Weights of a small audio captioner.
Model: 6.87M parameters, encoder arch efficientnet.
Training: adamw at rate 0.0018, 2800 steps, batches of 64.
Data: trained on single notes of musical instruments (NSynth), 184686 training examples.
Rows from block 8 of the audio encoder of a small audio captioner, named by matrix and row number. Rows with one number belong to one channel. Each number is 128 + 24 x the weight over its row's rms, rounded and kept within 0 to 255. All counts start at 0. Numbers have three digits each.
Before each channel's rows are labels from the 100 clips, of 14976, where the channel reaches its highest value: "top examples" is what is common among them. Only what is clearly more common there than usual is listed. The data: single notes of musical instruments (NSynth).
# convs0: expand pointwise conv (encoder.blocks.8.convs.0.weight, 144x48x1x1), inputs 0-47
# convs1: depthwise 5x5 conv (encoder.blocks.8.convs.1.weight, 144x1x5x5), a 5x5 kernel
# convs2: project pointwise conv (encoder.blocks.8.convs.2.weight, 48x144x1x1, transposed), outputs 0-47

top examples: octave 6; pitch class A; note: A6
convs0.34:158130161117155103140156135158122114175111132113133146095140166109151128097111076156108120152167132108128104156123187131125136148150104142156112
convs1.34:098094070117102143122154138151118150128136148096103129140118155169153144109
convs2.34:140096124139116080122152148165130150121135134174085111113124102160069140166126075108135113121144108136122097143147159118105129135158153104134129

top examples: octave 7; octave 6
convs0.128:121150135109117128118108118126118128118110137100114150100166121116119121140122126104093120164140109122154134084092213138122083083104156127118151
convs1.128:142143150149112155150140122111117107096148157111134117101083112077082132118
convs2.128:137091134181144108103101099122110168165075113106090102135125122126146168119154137093110110145092142160153124125121129099155157134126142126150121

top examples: octave 5; octave 7; pitch class C; note: C7
convs0.26:164103131179122147141136179126134178127173127093140112147141112109160111119114128131117126132170137091131159140149102124144121165106136079120153
convs1.26:113102138119111164140150108156118107125108095095135091134104111167139179144
convs2.26:097127127161113157149105152122111147124121110111096107146153122109155117093136137135068148118113139165134105085114104118144121120150164160149191

top examples: octave 5; octave 7
convs0.133:117156129121163137131132104117126122114160121129112157183076108098107134163108115116150158118136098118161122140133141128146101096137093099073167
convs1.133:124150148116157100088122098100143138152126118114111139103151111110113081077
convs2.133:161104140142150135085123135125145154150121132161161157108150106180132165169136109138117105159127131136116172094105116131128144156096075142141140

top examples: octave 5; pitch class A; note: A5; pitch class: A#
convs0.28:185130149127126124152152122131145104161151088096109132093140132138114170129124099179130178156102143154147109127103113125090106166123124117136143
convs1.28:120131154141123086114120090095106131092126101163175148150145140126129136088
convs2.28:127160131143157121103101139114141156131114100143150122124082114132114133149170122131145170111118105170143126107155119126143151135073132082138191

top examples: octave 5; pitch class E
convs0.134:116132099150138123113125107119092109153127118163170131105162107173160103104162111123149135126156150066099140125135090095112094132120126097115142
convs1.134:091121128143098124131096106130104112103105092094134118092124136142138175171
convs2.134:129119123127118121113119117165126118143127121149157089086122154161058116117090071106144130114103141121117113163134146091141114129137136124114073

top examples: octave 6; pitch class F#
convs0.115:120152123129139111116142129137168151108185104107162156122105127156130149173134101140123163079112112109193129110112114112145117126121130121166100
convs1.115:089107145144139092107129095134111109102132128102140112121148101085112109075
convs2.115:140101100102113104097130175122108077154136155088159124102142120119143109085111108142115125090083121129154139107101156104102107134112142155136146

top examples: octave 6; octave 7; pitch class C; note: C7
convs0.1:119123123126097108138110144138097126153095116068162139179103120118078145146113144122102129177129135139130154106139168145147137133148162131174135
convs1.1:156144141147168172163143157171145140124117127129129110142093147101128090110
convs2.1:128133092086135141117134113121091185130094112115131138157102186157113144168162155144092123140117147127114127147143087104095148106129110143146124

top examples: octave 5; mallet
convs0.140:130098142130155114126145164126150161166113096105128157147132134085140177146070115145136154134139107116140109127111194101129144140127119152148156
convs1.140:114151149169156138128160149119169124154141107175149118147109165149116143105
convs2.140:182132120092107129131139126090076116106088123101121116125121163130136120149174168130102125145153128079146113127164081144107129146113112140115119

top examples: octave 6; octave 5; pitch class E
convs0.23:161183184116158115115129148133146102123135125128125124140131163144115127119150157142151140169151183180125116122106131166118109104093154117146126
convs1.23:108107129141127109154149155105128133099129109160185180153145104151130108133
convs2.23:126135095125116147160110099107095134131101180115149073107090134163122114094127152136142141181109114101142139086146148103129117124125146137129169

top examples: octave 5; pitch class B; note: B5
convs0.94:141119129146121135109087122126108131136114092119120085126155149150152121120155156104139113112090092149142157142110129110120074114118102121056166
convs1.94:147135171171164139134130106141102103131097107111122109098087143136159099118
convs2.94:094134126152149116154107131147121115086132174113130103106148089114128150149105093125095101091129118129117115116057130143148117082158143141106140

top examples: octave 5; octave 6
convs0.54:091078066110094111094148130097146141142118112112144112178136148121150084155118111113109115109118113103110138098094154117147133114142117103143120
convs1.54:103101098131107140137155115136136134103106148191177166147138117123116110128
convs2.54:115095136133116140106075143139152130120116113115145130091157141131102105125123103146111112160137138117123133161147160138094154148051157171116100

top examples: octave 5
convs0.30:154154124107127111175127128134123157140167110136153148132163133105122137169093106132100176149178151140133095133151173102155137125134124102157105
convs1.30:137160171146143140146140103127156164165163140132106083108113160110114133118
convs2.30:159147110096099126136095109101102090068113129135121155144133139140105124162140167170097147123145089121111089131131115173148109106137109120108129

top examples: octave 5; pitch class D#; note: D#5; octave 6
convs0.113:073111082122102118114142150122169164138136145109133118151144101109129078125130107142117091117092111117153178159104115117137131130126159105157100
convs1.113:120137150138094108091129112108119122125151114099128170176186151130124139107
convs2.113:123099148175140141138100168134166155147183114110146124134138121141109107147157119137120125127112113128128160181139108145094104099068146110115117

top examples: octave 5; mallet
convs0.32:133111136113164142120122135153128123133089158102116093170158150130100145112149182114108066137106118170107122152104141134156139091135103142102122
convs1.32:120150138130124112102108081103146163136096130093149136083096159149110107130
convs2.32:103155150075107165093124123133130123158154129162142173133140106119081094096108153171118102103139135140144132140124118150129149153096162142149119

top examples: octave 6; octave 7
convs0.125:136115158133104100134137162132149130155108140077155130170101150081109148136096164125078124120124104130137112140124146159156148103169150152126100
convs1.125:148154145124141131128171146173154145118140138170142104131094111100100089113
convs2.125:149103109092115143116144144101111146129129148073136096136114171153109169155145130129072149141107148108132079145134114090098159124130119136130155

top examples: octave 6
convs0.67:153130097083139111122087097127156128131151149133132101115175178149162093085152112111075108128117164156098128142129112141127129110132142123127143
convs1.67:159138095148131137145088109114205155116127126114110134135102132132099144117
convs2.67:128109130127098186117123174109132149180103113085120150132158122145114108103131111132103100131113155163120137161120123123078123128099168164122135

top examples: octave 5; guitar
convs0.64:103144123116111130085149132136123117122168083189135151130097072147165100138127125135128139109153120129165117089120116086108113094125116124099113
convs1.64:102110141137146109136138117116096130147127161098133100141136103088078100082
convs2.64:150180114136120093089128182143138115144145115125157104122133131171155110107166128097128117145139130158146143066116144154107126157107115134161134

top examples: octave 6; mallet; keyboard
convs0.108:117119143096110102135163155099104148105111133124143135112165138121152109079129134140132105141132143153110091194113159168144138103129086159150111
convs1.108:162148165178158132134115116147126107114124093166124155141144160141167132122
convs2.108:106169165089131105122127099138132150105118115160143160124150120178115112127146121085102127127077170161146135127109110125134119152165153091146112

top examples: octave 5
convs0.79:112160109142143111154135100111111117086146149123077191128100127147142120145108128132153152117129124118135134086174139125077143165140127096114159
convs1.79:081122148130155122135110119140083129112093079131149134098090139151115129100
convs2.79:179090087120109096172086138121141105114116137118122134094113112149102154153112130138150121090111117118130092096159151099114106160134128158153106

top examples: octave 5; octave 6; pitch class G; pitch class: E
convs0.97:131175154129118098148146113109122109171141104114122117118091132121140157122145167118136126114187079117152158178134168119158130100122128105130109
convs1.97:110126089090104133139096158152134125096105127107112121061107136144143121132
convs2.97:120122141178167167123160150144125201156163093134094153127109093152131137165122099110126157149128144140144147158132122133129146124126129113113155