Weights of a small audio captioner: 2800 steps.
Rows from block 8 of the audio encoder of a small audio captioner, named by matrix and row number. Rows with one number belong to one channel. Each number is 128 + 24 x the weight over its row's rms, rounded and kept within 0 to 255. All counts start at 0. Numbers have three digits each.
After each channel's rows are labels from the 100 clips, of 14976, where the channel reaches its highest value: "strongest on" is what is common among them. Only what is clearly more common there than usual is listed. The data: single notes of musical instruments (NSynth). In brackets: how many of the 100.
# convs0: expand pointwise conv (encoder.blocks.8.convs.0.weight, 144x48x1x1), inputs 0-47
# convs1: depthwise 5x5 conv (encoder.blocks.8.convs.1.weight, 144x1x5x5), a 5x5 kernel
# convs2: project pointwise conv (encoder.blocks.8.convs.2.weight, 48x144x1x1, transposed), outputs 0-47

convs0.131:119111148121109093139131122112155133169126087121126100102094121103136122118145141182151124094140158141130115129142094133148154211131133105146108
convs1.131:118148110134159149112158140141112071120105113076112106123105137105099098126
convs2.131:128066113128163120122120164131172076142098146125172126104159119122103134117124141137160106164132134143109143116163117174128126129081118147112134
strongest on: mallet (39); octave 7 (25)

convs0.35:127148136101118164129098125115166143144149161125111123121177140151124098112118160128079062182132125122132115119084121149131130102148136122156147
convs1.35:110152157129170137150126156145134154172144169100111134122106115137164113163
convs2.35:109092116151127137093129134128126158188107110120115129160112119149099149164156154123130088094100129175147112138116108115122145117064113151136131
strongest on: guitar (40)

convs0.3:100127104117088107078135125137126055136157109128129104120140091133156092161138147121176109114124113125126098159168118143139114154124136132100112
convs1.3:121139111102073111099113120159122092098121130158140118106138120106086091127
convs2.3:149137135147127144101170108121143145133126125107119141147076172120094137206139090095156112145133116099117140166159147110121111129106120114131151
strongest on: octave 1 (34)

convs0.39:121140146161108123105118133119079089171151097110129093118139156148139104110139119101135107126107074102176163113124142139131092110143161120096138
convs1.39:097113113082097091129106100089095127119122115121088137130088135141105120146
convs2.39:083143157137110128088145071133139189114173150155140125131116118178100142135134108114163100127085149161121148126124131106123110124140128144126136
strongest on: octave 6 (40)

convs0.105:114095173159116162134139129110123113099110141131100078134149134098144148095092105152102139155101115127079152135132078134123157118089114141130143
convs1.105:121125140120087182166165146167109131152110108124145114126126153101106120159
convs2.105:124150116174133143113097126148133181163127127132118153135157136140120135125180144149111142152120147116137157137084100100120157074092173128117141
strongest on: octave 2 (42)

convs0.121:106153124127107096117158151124134069166170075135124133143116150132106110113100111116100101147147099103168098151162113113125129141164125153144114
convs1.121:106106148114103107117112130111129121088095104136148154152106082088096098127
convs2.121:119098115131128135092113141120116151125134162117149078121070140131165131165175108094161115131102115111127139153163146084107112146094102124119137
strongest on: octave 1 (33)

convs0.83:142090120133142094148119173167100150128065140114152135124173139135168125158182110130114142108130116119097121109146144117132131104109089125158124
convs1.83:098113103130106139109101106107160150127152104084088095119091103141139120146
convs2.83:167140111124152174114119143085131106151135122106197144126130146132131132154131123144121135117115121123142136136176085123136127126089111073143179
strongest on: octave 2 (55); mallet (45); octave 1 (30)

convs0.70:149155154172121134156114142155098127091147116150123096073130141146130151118139087169144096132134155133159180151149102122106134142125137099143102
convs1.70:133136121130130139114150149158133163129147143133120180146172095075099125106
convs2.70:118103106150137159141092107068122116112133155141106076157118138149111121108116175155110128109142137112120114086124113124166104133128120185150108
strongest on: octave 3 (79); mallet (37)

convs0.55:116154111097100075142104109119133103152123080130115133079113136143129090137110123145135118175108093117104095175124132138108115144136137178147121
convs1.55:127119126144150126095108114099132132102107134153154144179137162174143158162
convs2.55:127139136115080123158103157155139146100137101133127141110130077101134148118131154136118161143150120151173140141105106187179139141158136153130100
strongest on: electronic (67); octave 1 (48); bass (47); pitch class: C# (28)

convs0.136:129089131166089108149117140118122140133114122072117122097143137122115143151061143148138124140169077153110176133119123105130100146125134130110159
convs1.136:129119146137140105100114134105111112113090120117127146183173078114107154138
convs2.136:142161102120095095121092128126125137093123150153107164151128119118138110159118137123100134146194094103127112106120142138188113116171124134166123
strongest on: keyboard (40); octave 7 (36); octave 6 (30)

convs0.40:124128110124161164154150106146173162125128085130119129121126077150167095147103075126173123104097132109140149132136114113127152161150107109146129
convs1.40:158117138101117173110174151179141129154104141135153138145122107140109104103
convs2.40:132130126135143161135114112124127163098145098092104095127125115148152172122128136136091122108117180087140095138166142113156175138170127133099097
strongest on: electronic (64); octave 2 (43)

convs0.14:155087117175122107151121127161114171106109118110137146121108154131093157142120092192162155100130086140121117131106104106141143137095127134125114
convs1.14:109133098120109100123087116106110106104123101103157151126166138169171148124
convs2.14:145107135123112106159105125129171135128145114135103125117113091124169128129109158137133154161177082118085125107119113158177126084151150160148142
strongest on: octave 6 (49); octave 5 (42); pitch class F# (28)

convs0.42:155065171120144129141124113131143130160153104113080105170155141082116108110125138090121098143132107125131138129098165171135159137126136128151124
convs1.42:079111102119097096117137102142070097085132131120113146146118110115131113129
convs2.42:073119085143140123124119113138133116124096159183133116157085115102157139125135114129138151123155123117097131144131137117139179104136108059120141
strongest on: guitar (40)

convs0.50:123078171115147074159153134155144113158152137090107146127149153113176157130133119166131127130157114151129083122117155145108108145131097128109119
convs1.50:103102127141134112100132101116094116109115104121099098123110078106089090106
convs2.50:135089084126125166115102133093107111141133122093192106109125170117142107125143131166132107134120130104125138132145127086109127103086142135131182
strongest on: octave 3 (44); bass (44); pitch class B (31)

convs0.92:114117114113106136142103149135127159123146124114139114105131162141135094079181112156111121152136164139123152132100110148105082161178136139161085
convs1.92:130133152121082118105129127101086094107144154080081119152119143120113115132
convs2.92:106107115111093139154142108151100085160120115118126186126095149112101124100109141119128094139155137142127096161146112173118134168108138135172102
strongest on: octave 2 (32)

convs0.29:136109143163156128171095129136120185127092124109147137137109172155110134159113123178161113118132119121167156108114127141119107112113107140073137
convs1.29:122096138122122116136112108105112116095128113087114127098149151153185178129
convs2.29:137100144117108108125133180109188119100140129128113145175109104130143114131130184157131141167158094132119121128141113190154111129153141128124121
strongest on: octave 6 (39); octave 5 (37); keyboard (34)

convs0.112:137112128119133155134147158133163151108084144146195145173107113119107144153100131124143088158119160127113096080123099100155151117131132130118108
convs1.112:097096089109113147109118153147122099135140117101138146168138110081112111091
convs2.112:136132132142115129143131130156083136146132136147108126152081124117182129103116158114129140147176159125139106091115146169166158125177163098143143
strongest on: octave 6 (58); octave 7 (40); keyboard (37)

convs0.119:123155100170139138106093118087090158130136116155124129146127093153124124117133134124119092160103139126183173126107159132117142078127155100100139
convs1.119:107100109094107098105119116124093131113111155110115160161173095120107110151
convs2.119:172162133130117137104185137129142105132130102144153110158151164155091140124154147127148129090125124150174125101178126132146159155106138115126091
strongest on: octave 1 (49); octave 2 (39); brass (37)

convs0.82:134168144136155077145157167128096111138122109114184153083116128107115128148116087107153173098140119131146118122118115126148158120111159112145101
convs1.82:115109139144129165158158123127092099107131122096107126148092093127098078134
convs2.82:135105100127111094145100145149083099144145175122117105106120078118109131126156131117142129128095125112086146080113124074132121125124096090147144
strongest on: octave 4 (51); pitch class G (29); pitch class E (26)

convs0.19:131078186150115129096152133113143134092127103131108098122141112112172145144101107127120112093143118119085157108147123107105132168140131183143135
convs1.19:175175165148169106134131133107109094124099138110123113131123157134161147123
convs2.19:165145095132129144162085120093097146139131155098149108142128150160137106130175149159075109129131117161167138111163116107099151109109140134121119
strongest on: keyboard (39); mallet (36)

convs0.17:167166146148163108157157145119098137091108122114149174133154150104088128114149166130118140170154153174107135099105156119139119127144140131105127
convs1.17:080116086126116102119126104123139134140152199116128150136109122104106112110
convs2.17:098085143156154110144113153126126129146137139080093087138122097122167163114127160121124124187101140115089121151115108118133125106116143177120141
strongest on: pitch class C (50); octave 4 (44); note: C4 (40); pitch class: B (30)

convs0.143:129171081131117138157103120135100120103121145129128170108123131151184092119138135145110126140169159113138124177126134160102109115095160127172123
convs1.143:144129138153126148165143125139160114100100089144145116112130177132185124148
convs2.143:139127116118117098137068120130128124113151143159110103123151117107175116147147098111131112167109079093086133105120131089163136100125126107139173
strongest on: pitch class E (73); octave 5 (56); note: E5 (53)

convs0.91:143113118155158141102110127154113129101114152130120136118175096107159107104155113113129182132122146105132159133146094091073132125091089154112143
convs1.91:152109111108119210150163114109119110103100102112124108129124117140131114132
convs2.91:151139099160141133086125117130161128110158123131148118148121122081165123108157191148136146113083135095138150103134091128167144092130154121142133
strongest on: octave 3 (57); organ (43); pitch class C (38); note: C3 (32)

convs0.76:130096107128118151093131170096117184147153103113131097147141087131127076135097104103106145094114130110160144141159141131121148131155140118095100
convs1.76:129140142153168130155159138172155127092113119147119120112153184157140137138
convs2.76:153121132126155164163119106093075161148068109087131139152108167117139112117155156150106136142121132132104093135129142129120154076134144128130123
strongest on: guitar (43); octave 2 (37)

convs0.24:122165132120150164089128109133150123092151133167144168106121113113098145168114151124104130110100135120166150137144093099134122109121095090095172
convs1.24:132114123128105107120119114114146116140151112094123138123129073075076092117
convs2.24:133136132186116080113152122182147147131118130147099122136122112127126143162107124066141118158156122139097118143138108166146150146132085094127110
strongest on: pitch class A (27)

convs0.107:147146146144096083142121137151107091135130135147158142101124175078196151102128124122128138101157150115091123127135133112142163155123106159136122
convs1.107:094149122122129138153111133157120120090087085129152094097096144145103098126
convs2.107:102107135147113111122128139119090109133143144185100130103124097156135140088107110113195117127085114106097102094144162121116132137166104131123142
strongest on: octave 6 (29)

convs0.120:130076134131109117117126163146124161103092144130179110125141117074138155184124094137127083135127133112093137095134115130163144153104134122143118
convs1.120:103124090135129137157153160124113090099108096148116151123150099126093129082
convs2.120:134125108135125135060073143157141157125111131183131152155128130109067100089121086114114106129124131130119132121137136145130154123108157115160125
strongest on: octave 5 (57); pitch class D# (35); note: D#5 (28); pitch class: E (26)

convs0.27:097115168117109113127130079139166100138138135142148127144109156105146118163105111165161172115123086133149098104172130120092149130112125130166147
convs1.27:158138124106114141147150135088095120123148130106096081091079120127156140127
convs2.27:132124148105130134131138136134082117095129138094091147164117170126127117132142144116150065158137170101115178140092148155111117118163112134096124
strongest on: synthetic (65); octave 7 (26)

convs0.63:109159091125124087144133129088094122137163121173164159138111124148105106102109145120147128150148139126152134155121115071101097146142126085102106
convs1.63:137128110166147106102118128145171149139180153172126107135119167153133144132
convs2.63:096130127094131120143107112101131138130122086141108150116071121098140155143143122124112104140095153129115101156127120115159185117179159110082117
strongest on: bass (50); octave 3 (40)

convs0.117:110132129172102140111138107085091132157121116118095141103114126128173086119138142072113123129109087117151133139102148173147102135124148123080117
convs1.117:121139132122108117129098142113124102135130118117133121152156156142187201142
convs2.117:160117113083103147154154133094092098162133120110158151136160188111143118126146153141106096108152116125183105120160128129119138124146145144154136
strongest on: octave 1 (58)

convs0.110:117147112096094130098091131096109115157126124175116133156109121124145096123128174104096121134100150108143116149096159125129100116142171073110152
convs1.110:100087090106130083089092102110115136140114110137140109105111124102144102140
convs2.110:134149136120088134125130137090122110073188108135149148085172142136133086102160151154150112145129128086131140125173123139135121161103130131132132
strongest on: organ (33)

convs0.141:110138114107151100112114105179123143097136119111134128126122145169144169160134079174154156110126120138165135115096117086127098126108105086137110
convs1.141:105121125144121105107149147145123114106121145091071090113089142122146089104
convs2.141:154135134133124125137133196104136134100152168094172134117148102131134105114128128160136095124117085151124183114118127138113114145124142136140064
strongest on: electronic (65); keyboard (58); octave 3 (44)

convs0.80:149073103161119097151139126164119127126138110067144146149104165097140147166112075171123146113171137115148144132111134117120126130127123129147112
convs1.80:125120126132128107079078104080112141133127118110129140141114143146172166103
convs2.80:134116156165132114155110128154180142116123119140118123106113090131130153141094121111144177164166096118075123128107130196137135108135138150127131
strongest on: octave 7 (43); octave 6 (30)

convs0.118:095137121116126142154102123151124088116120138179147137137137126173135134126127135141122194112158071128158129110134146079116091145114130091108130
convs1.118:131132140119140096104137109168097115153136156136098119104102089087103104095
convs2.118:169153130131122133151115157163108128139107125131147151114148134140109114099145116148101163149133124165152134082135148169105129171081118115151068
strongest on: synthetic (61)

convs0.4:154135099113118150062075126126093132126112148136136114144161109158080125134097131102091075138099147107146134124102118125134143102125129140132096
convs1.4:133125116130153099145162163130147147135131120110123121132131084087081075116
convs2.4:110101149175124118094137094183114138141129149152105090094138072131112122133147110091140120143112108155109112144108115145134160167118098128133098
strongest on: bass (48); octave 2 (34)

convs0.47:111073188133114099097138130136115100116103112123097098138141156100158129126141124107114155175115088164069114124124119117125129105136129151122118
convs1.47:155132144158141154166135169145158111153138135115092090111119119104101127089
convs2.47:176145115105093104160126134102123122113116098082136108150160123177124106138167138150063100141155137106138118146127089103123124104148127130121117
strongest on: electronic (70); organ (38)

convs0.74:137130135140179130153125153124104171104116172119137118118107158133081153159142136182138122134119117137127175131153058147113118136135124146123109
convs1.74:107080088077109123133118111081138153144131126137137116093143113109123154147
convs2.74:095086145158160171120139165135141138145152123116145134143114139127135143080134142106160146147108151153152102105155136143120111197080120131118138
strongest on: octave 3 (78); pitch class C# (53); note: C#3 (47); instrument family: organ (34)

convs0.78:128157122101106125148149137068135094118136145133117151132150104124106149115114123117110095178145193102122169113097138116125120130114182120136150
convs1.78:155105163137123168153150132165152136117158152121098135083107150126127105097
convs2.78:114109142178114120160080098087134118142126120178147097130132146133160150132116155114103155179119156106114143095109152122118138129136140175122156
strongest on: keyboard (46); octave 6 (39); pitch class F (28)

convs0.137:140128130159173142209167132119121119096113133104093140123104114092135139126131133146145161121158115174121139116124167126120128118074103126131131
convs1.137:143118110083107121110138100086124088087172144125112119122114102100103119119
convs2.137:101142120115185141098155111152101121144134126119171112133129159109140118131109132102181111150116186125153172162146114109149133125113121089130155
strongest on: octave 3 (66); electronic (62); keyboard (40); pitch class: F# (26)

convs0.20:150116135166150111150139132130130131128151106143134173147091102105134144170095118145124141079158119120146136135206097137122132172110115138116108
convs1.20:104131153146182162123141163155111155152160159115149120157155128124146149120
convs2.20:118152133148095152138114130076123110159125116103156126108148144149146186150132104144129164167136135080143086130139128114138152138150162154099163
strongest on: pitch class F# (33)

convs0.18:184114142125144127147163157140132134113092139084116151144100157126112178136134145162136145139116139172150100102090098155146145098151106125140151
convs1.18:106121145157110136165167136113114099120121075096093145108136142133116107089
convs2.18:100154174142129112133127066151103157124134133129096162138105072154122139148133081104160150140158148131137097137106131140125168128157138121126111
strongest on: keyboard (47); octave 6 (45); octave 7 (38)

convs0.9:136135143152121178171108117156121109130135157115137138119125137138192130097136127148099104126172110169089161101134128128123110094090130105152158
convs1.9:140112122131099127087106107074153161140099159159148115110124144152141153149
convs2.9:172171093178123147135111172091152120166132159126146138144137128128166142112157133146105170120120100154141133090118118129155151118130141155160117
strongest on: pitch class G (39); octave 7 (34); note: G4 (31)

convs0.33:155089122133141131125146111119149116105148123130127100121119134103179105139140079128144176127136120117083145116154119099101131178076134165156105
convs1.33:128099095117129106142158129127142155110135131101110113087135097089090080110
convs2.33:124122150120103144123114147102128119130197094125145175145158137112144132099174133140106135157153165097142136083108131146124155163157120118136095
strongest on: pitch class C (52); octave 8 (46); note: C8 (46); mallet (39)

convs0.49:119114105145121116121179142132144152172147117116149190102144128122112128139114125151107158151184141126129119149157135091094081135145135092136105
convs1.49:098134133097112116082079073121108108138119141120099146133121146158155119129
convs2.49:116086114152131104116083133162160192127126136124098121114105109106117131137101087090140108108137114148094095165117124140152133115133153160094116
strongest on: octave 6 (41); pitch class F# (27); octave 7 (26); note: F#6 (26)

convs0.98:132105160077116118136138120114131132091102124127114098119107136092124083103140157101123130112128114137056141119147131179120161142127174140120103
convs1.98:102103084100132114121110075084174152114141135122149111139132145142121121106
convs2.98:096163159101107116142175110136099130111132140107155128107116121161105088105131140135124161161155152167152123105130111110133079168161135145160118
strongest on: synthetic (84); bass (48); octave 1 (40); octave 0 (31)

convs0.60:151140112083145162123144140113147136088119145105111142153150142127144109076113134133115151168114199110105131129125148121118120137143133128173074
convs1.60:117129154135113161126151117150131155166171156153150096086094124106120105120
convs2.60:131075132136126161114128141095151097137109120125124106121172111069143110109137182129113081173132143120101148124123110125145117118163095152139142
strongest on: pitch class C# (27)

convs0.99:135098158144138075156097146145114162121114121124150167104098119130115168165141113171128143126153082149095099146131104170129108136120096133139129
convs1.99:127113104160173137137125110144095099124106105100121133105128085094089137099
convs2.99:101087117147148149108111102136143134140135122081152122085153144124136094124093080143123102154133170099100135146102159116099111108085118131101144
strongest on: octave 4 (52); pitch class B (34); note: B4 (31)

convs0.11:109136147114096138162126113150076119118107117121138134135183128123150065108170080130112130143123153128084145100103177133120113113127116120120133
convs1.11:095116108120140111096122139170132124123091149102136135108114144181167146162
convs2.11:174120132116126111119191126157118125177090168146123123131106127114114150167147119091106150122100118138116121075122148135118115133112137073118140
strongest on: octave 5 (38); mallet (36)

convs0.142:114119099152141141110161117093141116112165121119108179113174124155095144126111126126106177115152109137126149124141110082097094099108117143136173
convs1.142:133098118135141117153129156152087117077098091154139123156157140135125169125
convs2.142:109153078127131109153075122060129132154137127086118132123150122159123114123153137150084156146120129128157106143093121118157113093112157135140142
strongest on: octave 6 (43); pitch class F# (33); note: F#6 (29); note: A4 (27)

convs0.130:142133101181138080132110133137153145152149091137152123154069110122144157153098129132144127126108106113187103163113099125139153128133122094119117
convs1.130:096105117102092134155101086125162109104106094155134138131158099124111107107
convs2.130:113129140125103108155140116135067120166144147108126121126066137127150149186134103120133124154121091141094079159147138127104157124145132129147153
strongest on: octave 1 (35); octave 0 (32)

convs0.52:126153144147100126122107099104085088125158078129099116139145154162137124103099150127127127145138119097125099142138166173149136120150108097105078
convs1.52:155174159153138145137152159101097137100147118083106096149104122141139115125
convs2.52:154136139131133125125137155134150109133136170117118114169132143116116159092125130095132117100162126087098114129172112109127087154164092143179084
strongest on: bass (73); octave 1 (62); octave 0 (28)

convs0.85:130158151157132092117152105118131131116138097138114143136073103095149144166116140126140126161144127108119082136107101115100195124147121162097112
convs1.85:148116107107139169129110157124113120118152122134069096126137094115115109077
convs2.85:138105113129106113160157117166132122137166165059091142120108098101117159156140120137096122144147092095127139146133146124140150115144159121139084
strongest on: bass (50); octave 1 (47); octave 0 (28)

convs0.96:104075110109090148104116139153150132150146088098110098129167122108144082107123112084100108117113102137087138116146140143123122142109150147110088
convs1.96:153140116093082172158132103113154175120135161107096136131139123130114109134
convs2.96:147129166121089104150155160164121107126122159094108134096132091126077137087140160168117148139115134139108164123139133141145133132120160158162094
strongest on: synthetic (61); octave 6 (36); octave 7 (25); pitch class B (25)

convs0.81:102149109150129112137174112103108096097125170136116113151156135180141112112162123159175149137090117116184106155144104152113120124129135139117140
convs1.81:087093086114109103106118087122139114121153147116130152127162119091117091136
convs2.81:087131140115151157122116161091119115146136107118140122137149166104105124137174124156115120083110129119181093124161117140091119118091168134106163
strongest on: octave 3 (43); organ (29)

convs0.53:134119139127104105100144125130129104135115130138128121107169137089142109087166148110074092148141124124092153114105136175125144154106192120150116
convs1.53:143173144109111201160135131127133152168131152122096139138133127109131111125
convs2.53:193116146130112116106137166155108154120096100135133164137142117165096104124157106142134107130124160144177114129118083098136111157138150116152103
strongest on: brass (29)

convs0.127:162138095153143146114176147108142127132183103154139128138134079155135140100123140140156134091135125132171162143172102125113097116132102122163139
convs1.127:127120134147119093093121119117128148117118075093111099079084118150111120139
convs2.127:125121160114101119135120093151174115082136151128106103090137125150111142134077117105182107171131135124098180129133119143128133158157110149134121
strongest on: mallet (37); octave 7 (32)

convs0.21:149122142081122165133069099105149138105130161105108098124161149136128126081114139085112098130117142157097154110118119152133158159125150115148150
convs1.21:146138126144130128087117085127195120114112111169153128097111134136122156111
convs2.21:129133150119129135174127184108113130139114111115144133110150127119107099092161130144099138117119119146167147083146139144114100190113151182134105
strongest on: synthetic (66); bass (52)

convs0.69:152127131106121168071106148128097124141093157106138089150119130169134135152137139130106111140086104137175162135091170131157143119146147130118149
convs1.69:131112105110099135138150157102107125118158113125072110165122108083120157149
convs2.69:135157165146128128142159121121108156143088076127141162164100139152126140129118192141096148111154102140134106146139141125145113134126175113139172
strongest on: octave 7 (27)

convs0.71:120087119110128113139115096119151116196166071097099143113117152167125114105091113144124145123175112150149107141117147131112123136154142123158122
convs1.71:111113143126102133097113119128098103096105112125160160146124141156187157154
convs2.71:129148118156160127136105121148145166132109120131119141169134107111176156130103144085146151110175124133120118171117158164149099107135144144149071
strongest on: pitch class G (36); mallet (34); octave 7 (25)

convs0.109:121144081143129073103111160127099132184150100125127128084166147138149107090138124109112107108146155152165143158103129144105129125129123108109104
convs1.109:132149131113098127117119133126191138101105085176148107108133149097118110125
convs2.109:092085110115109142142084148129145134126119124103092156128133098074152146145099076121135125149109142123095134160095112148121150085115099108124148
strongest on: acoustic (61); string (35)

convs0.46:104170121132115122143145121119155102122163122147105142118076096130122160142088143121168122138103116120149072122159107133115178115093115165141114
convs1.46:158143126138162181153180163147120149119116116158141150108137147114148116115
convs2.46:122134070119107111144125123159145127078151123119122054115099109138115136158151099120130110118112115092085100129168158112163148131126129119123128
strongest on: bass (83); synthetic (75); octave 1 (52); octave 0 (26)

convs0.51:099147107162120178126159133126143153065127166129139108148150106156113110126112076115137105115111147121127111092138099154090122112115124149166144
convs1.51:166162143139127100097108107122123129114149092150154111095077101148117110139
convs2.51:105149136143132146109082150129130164119071126116117123112119107117096119109135100120119112123132187090089146171115154141090109126117100104134168
strongest on: octave 2 (71); electronic (70); organ (40); pitch class: A# (28)

convs0.59:096142102150103116088135097125125121165132116143131124137083084136133159182111138155131131128109073135157113167151085104123153126155117108121115
convs1.59:138095118097090130136100123116135114140095112177134114095149118086108093112
convs2.59:141138095122128131100155129154117130118127125128131121142107178131099134201130091066147118127094152117105155147157148113098118136122120087152149
strongest on: synthetic (72); bass (58); octave 1 (43)

convs0.41:139119067148131143090093147138095141171124087120140140150159109129111103129119150085096096116128152113151119144127143119132116087171129099097136
convs1.41:122140155181128104122137124108127100125121149095109109124136069110101086138
convs2.41:095127129150127095127162149138143128162136162160115136141120094127103148128099083075176130182100102142131111114119133120157142166149108134116138
strongest on: guitar (43)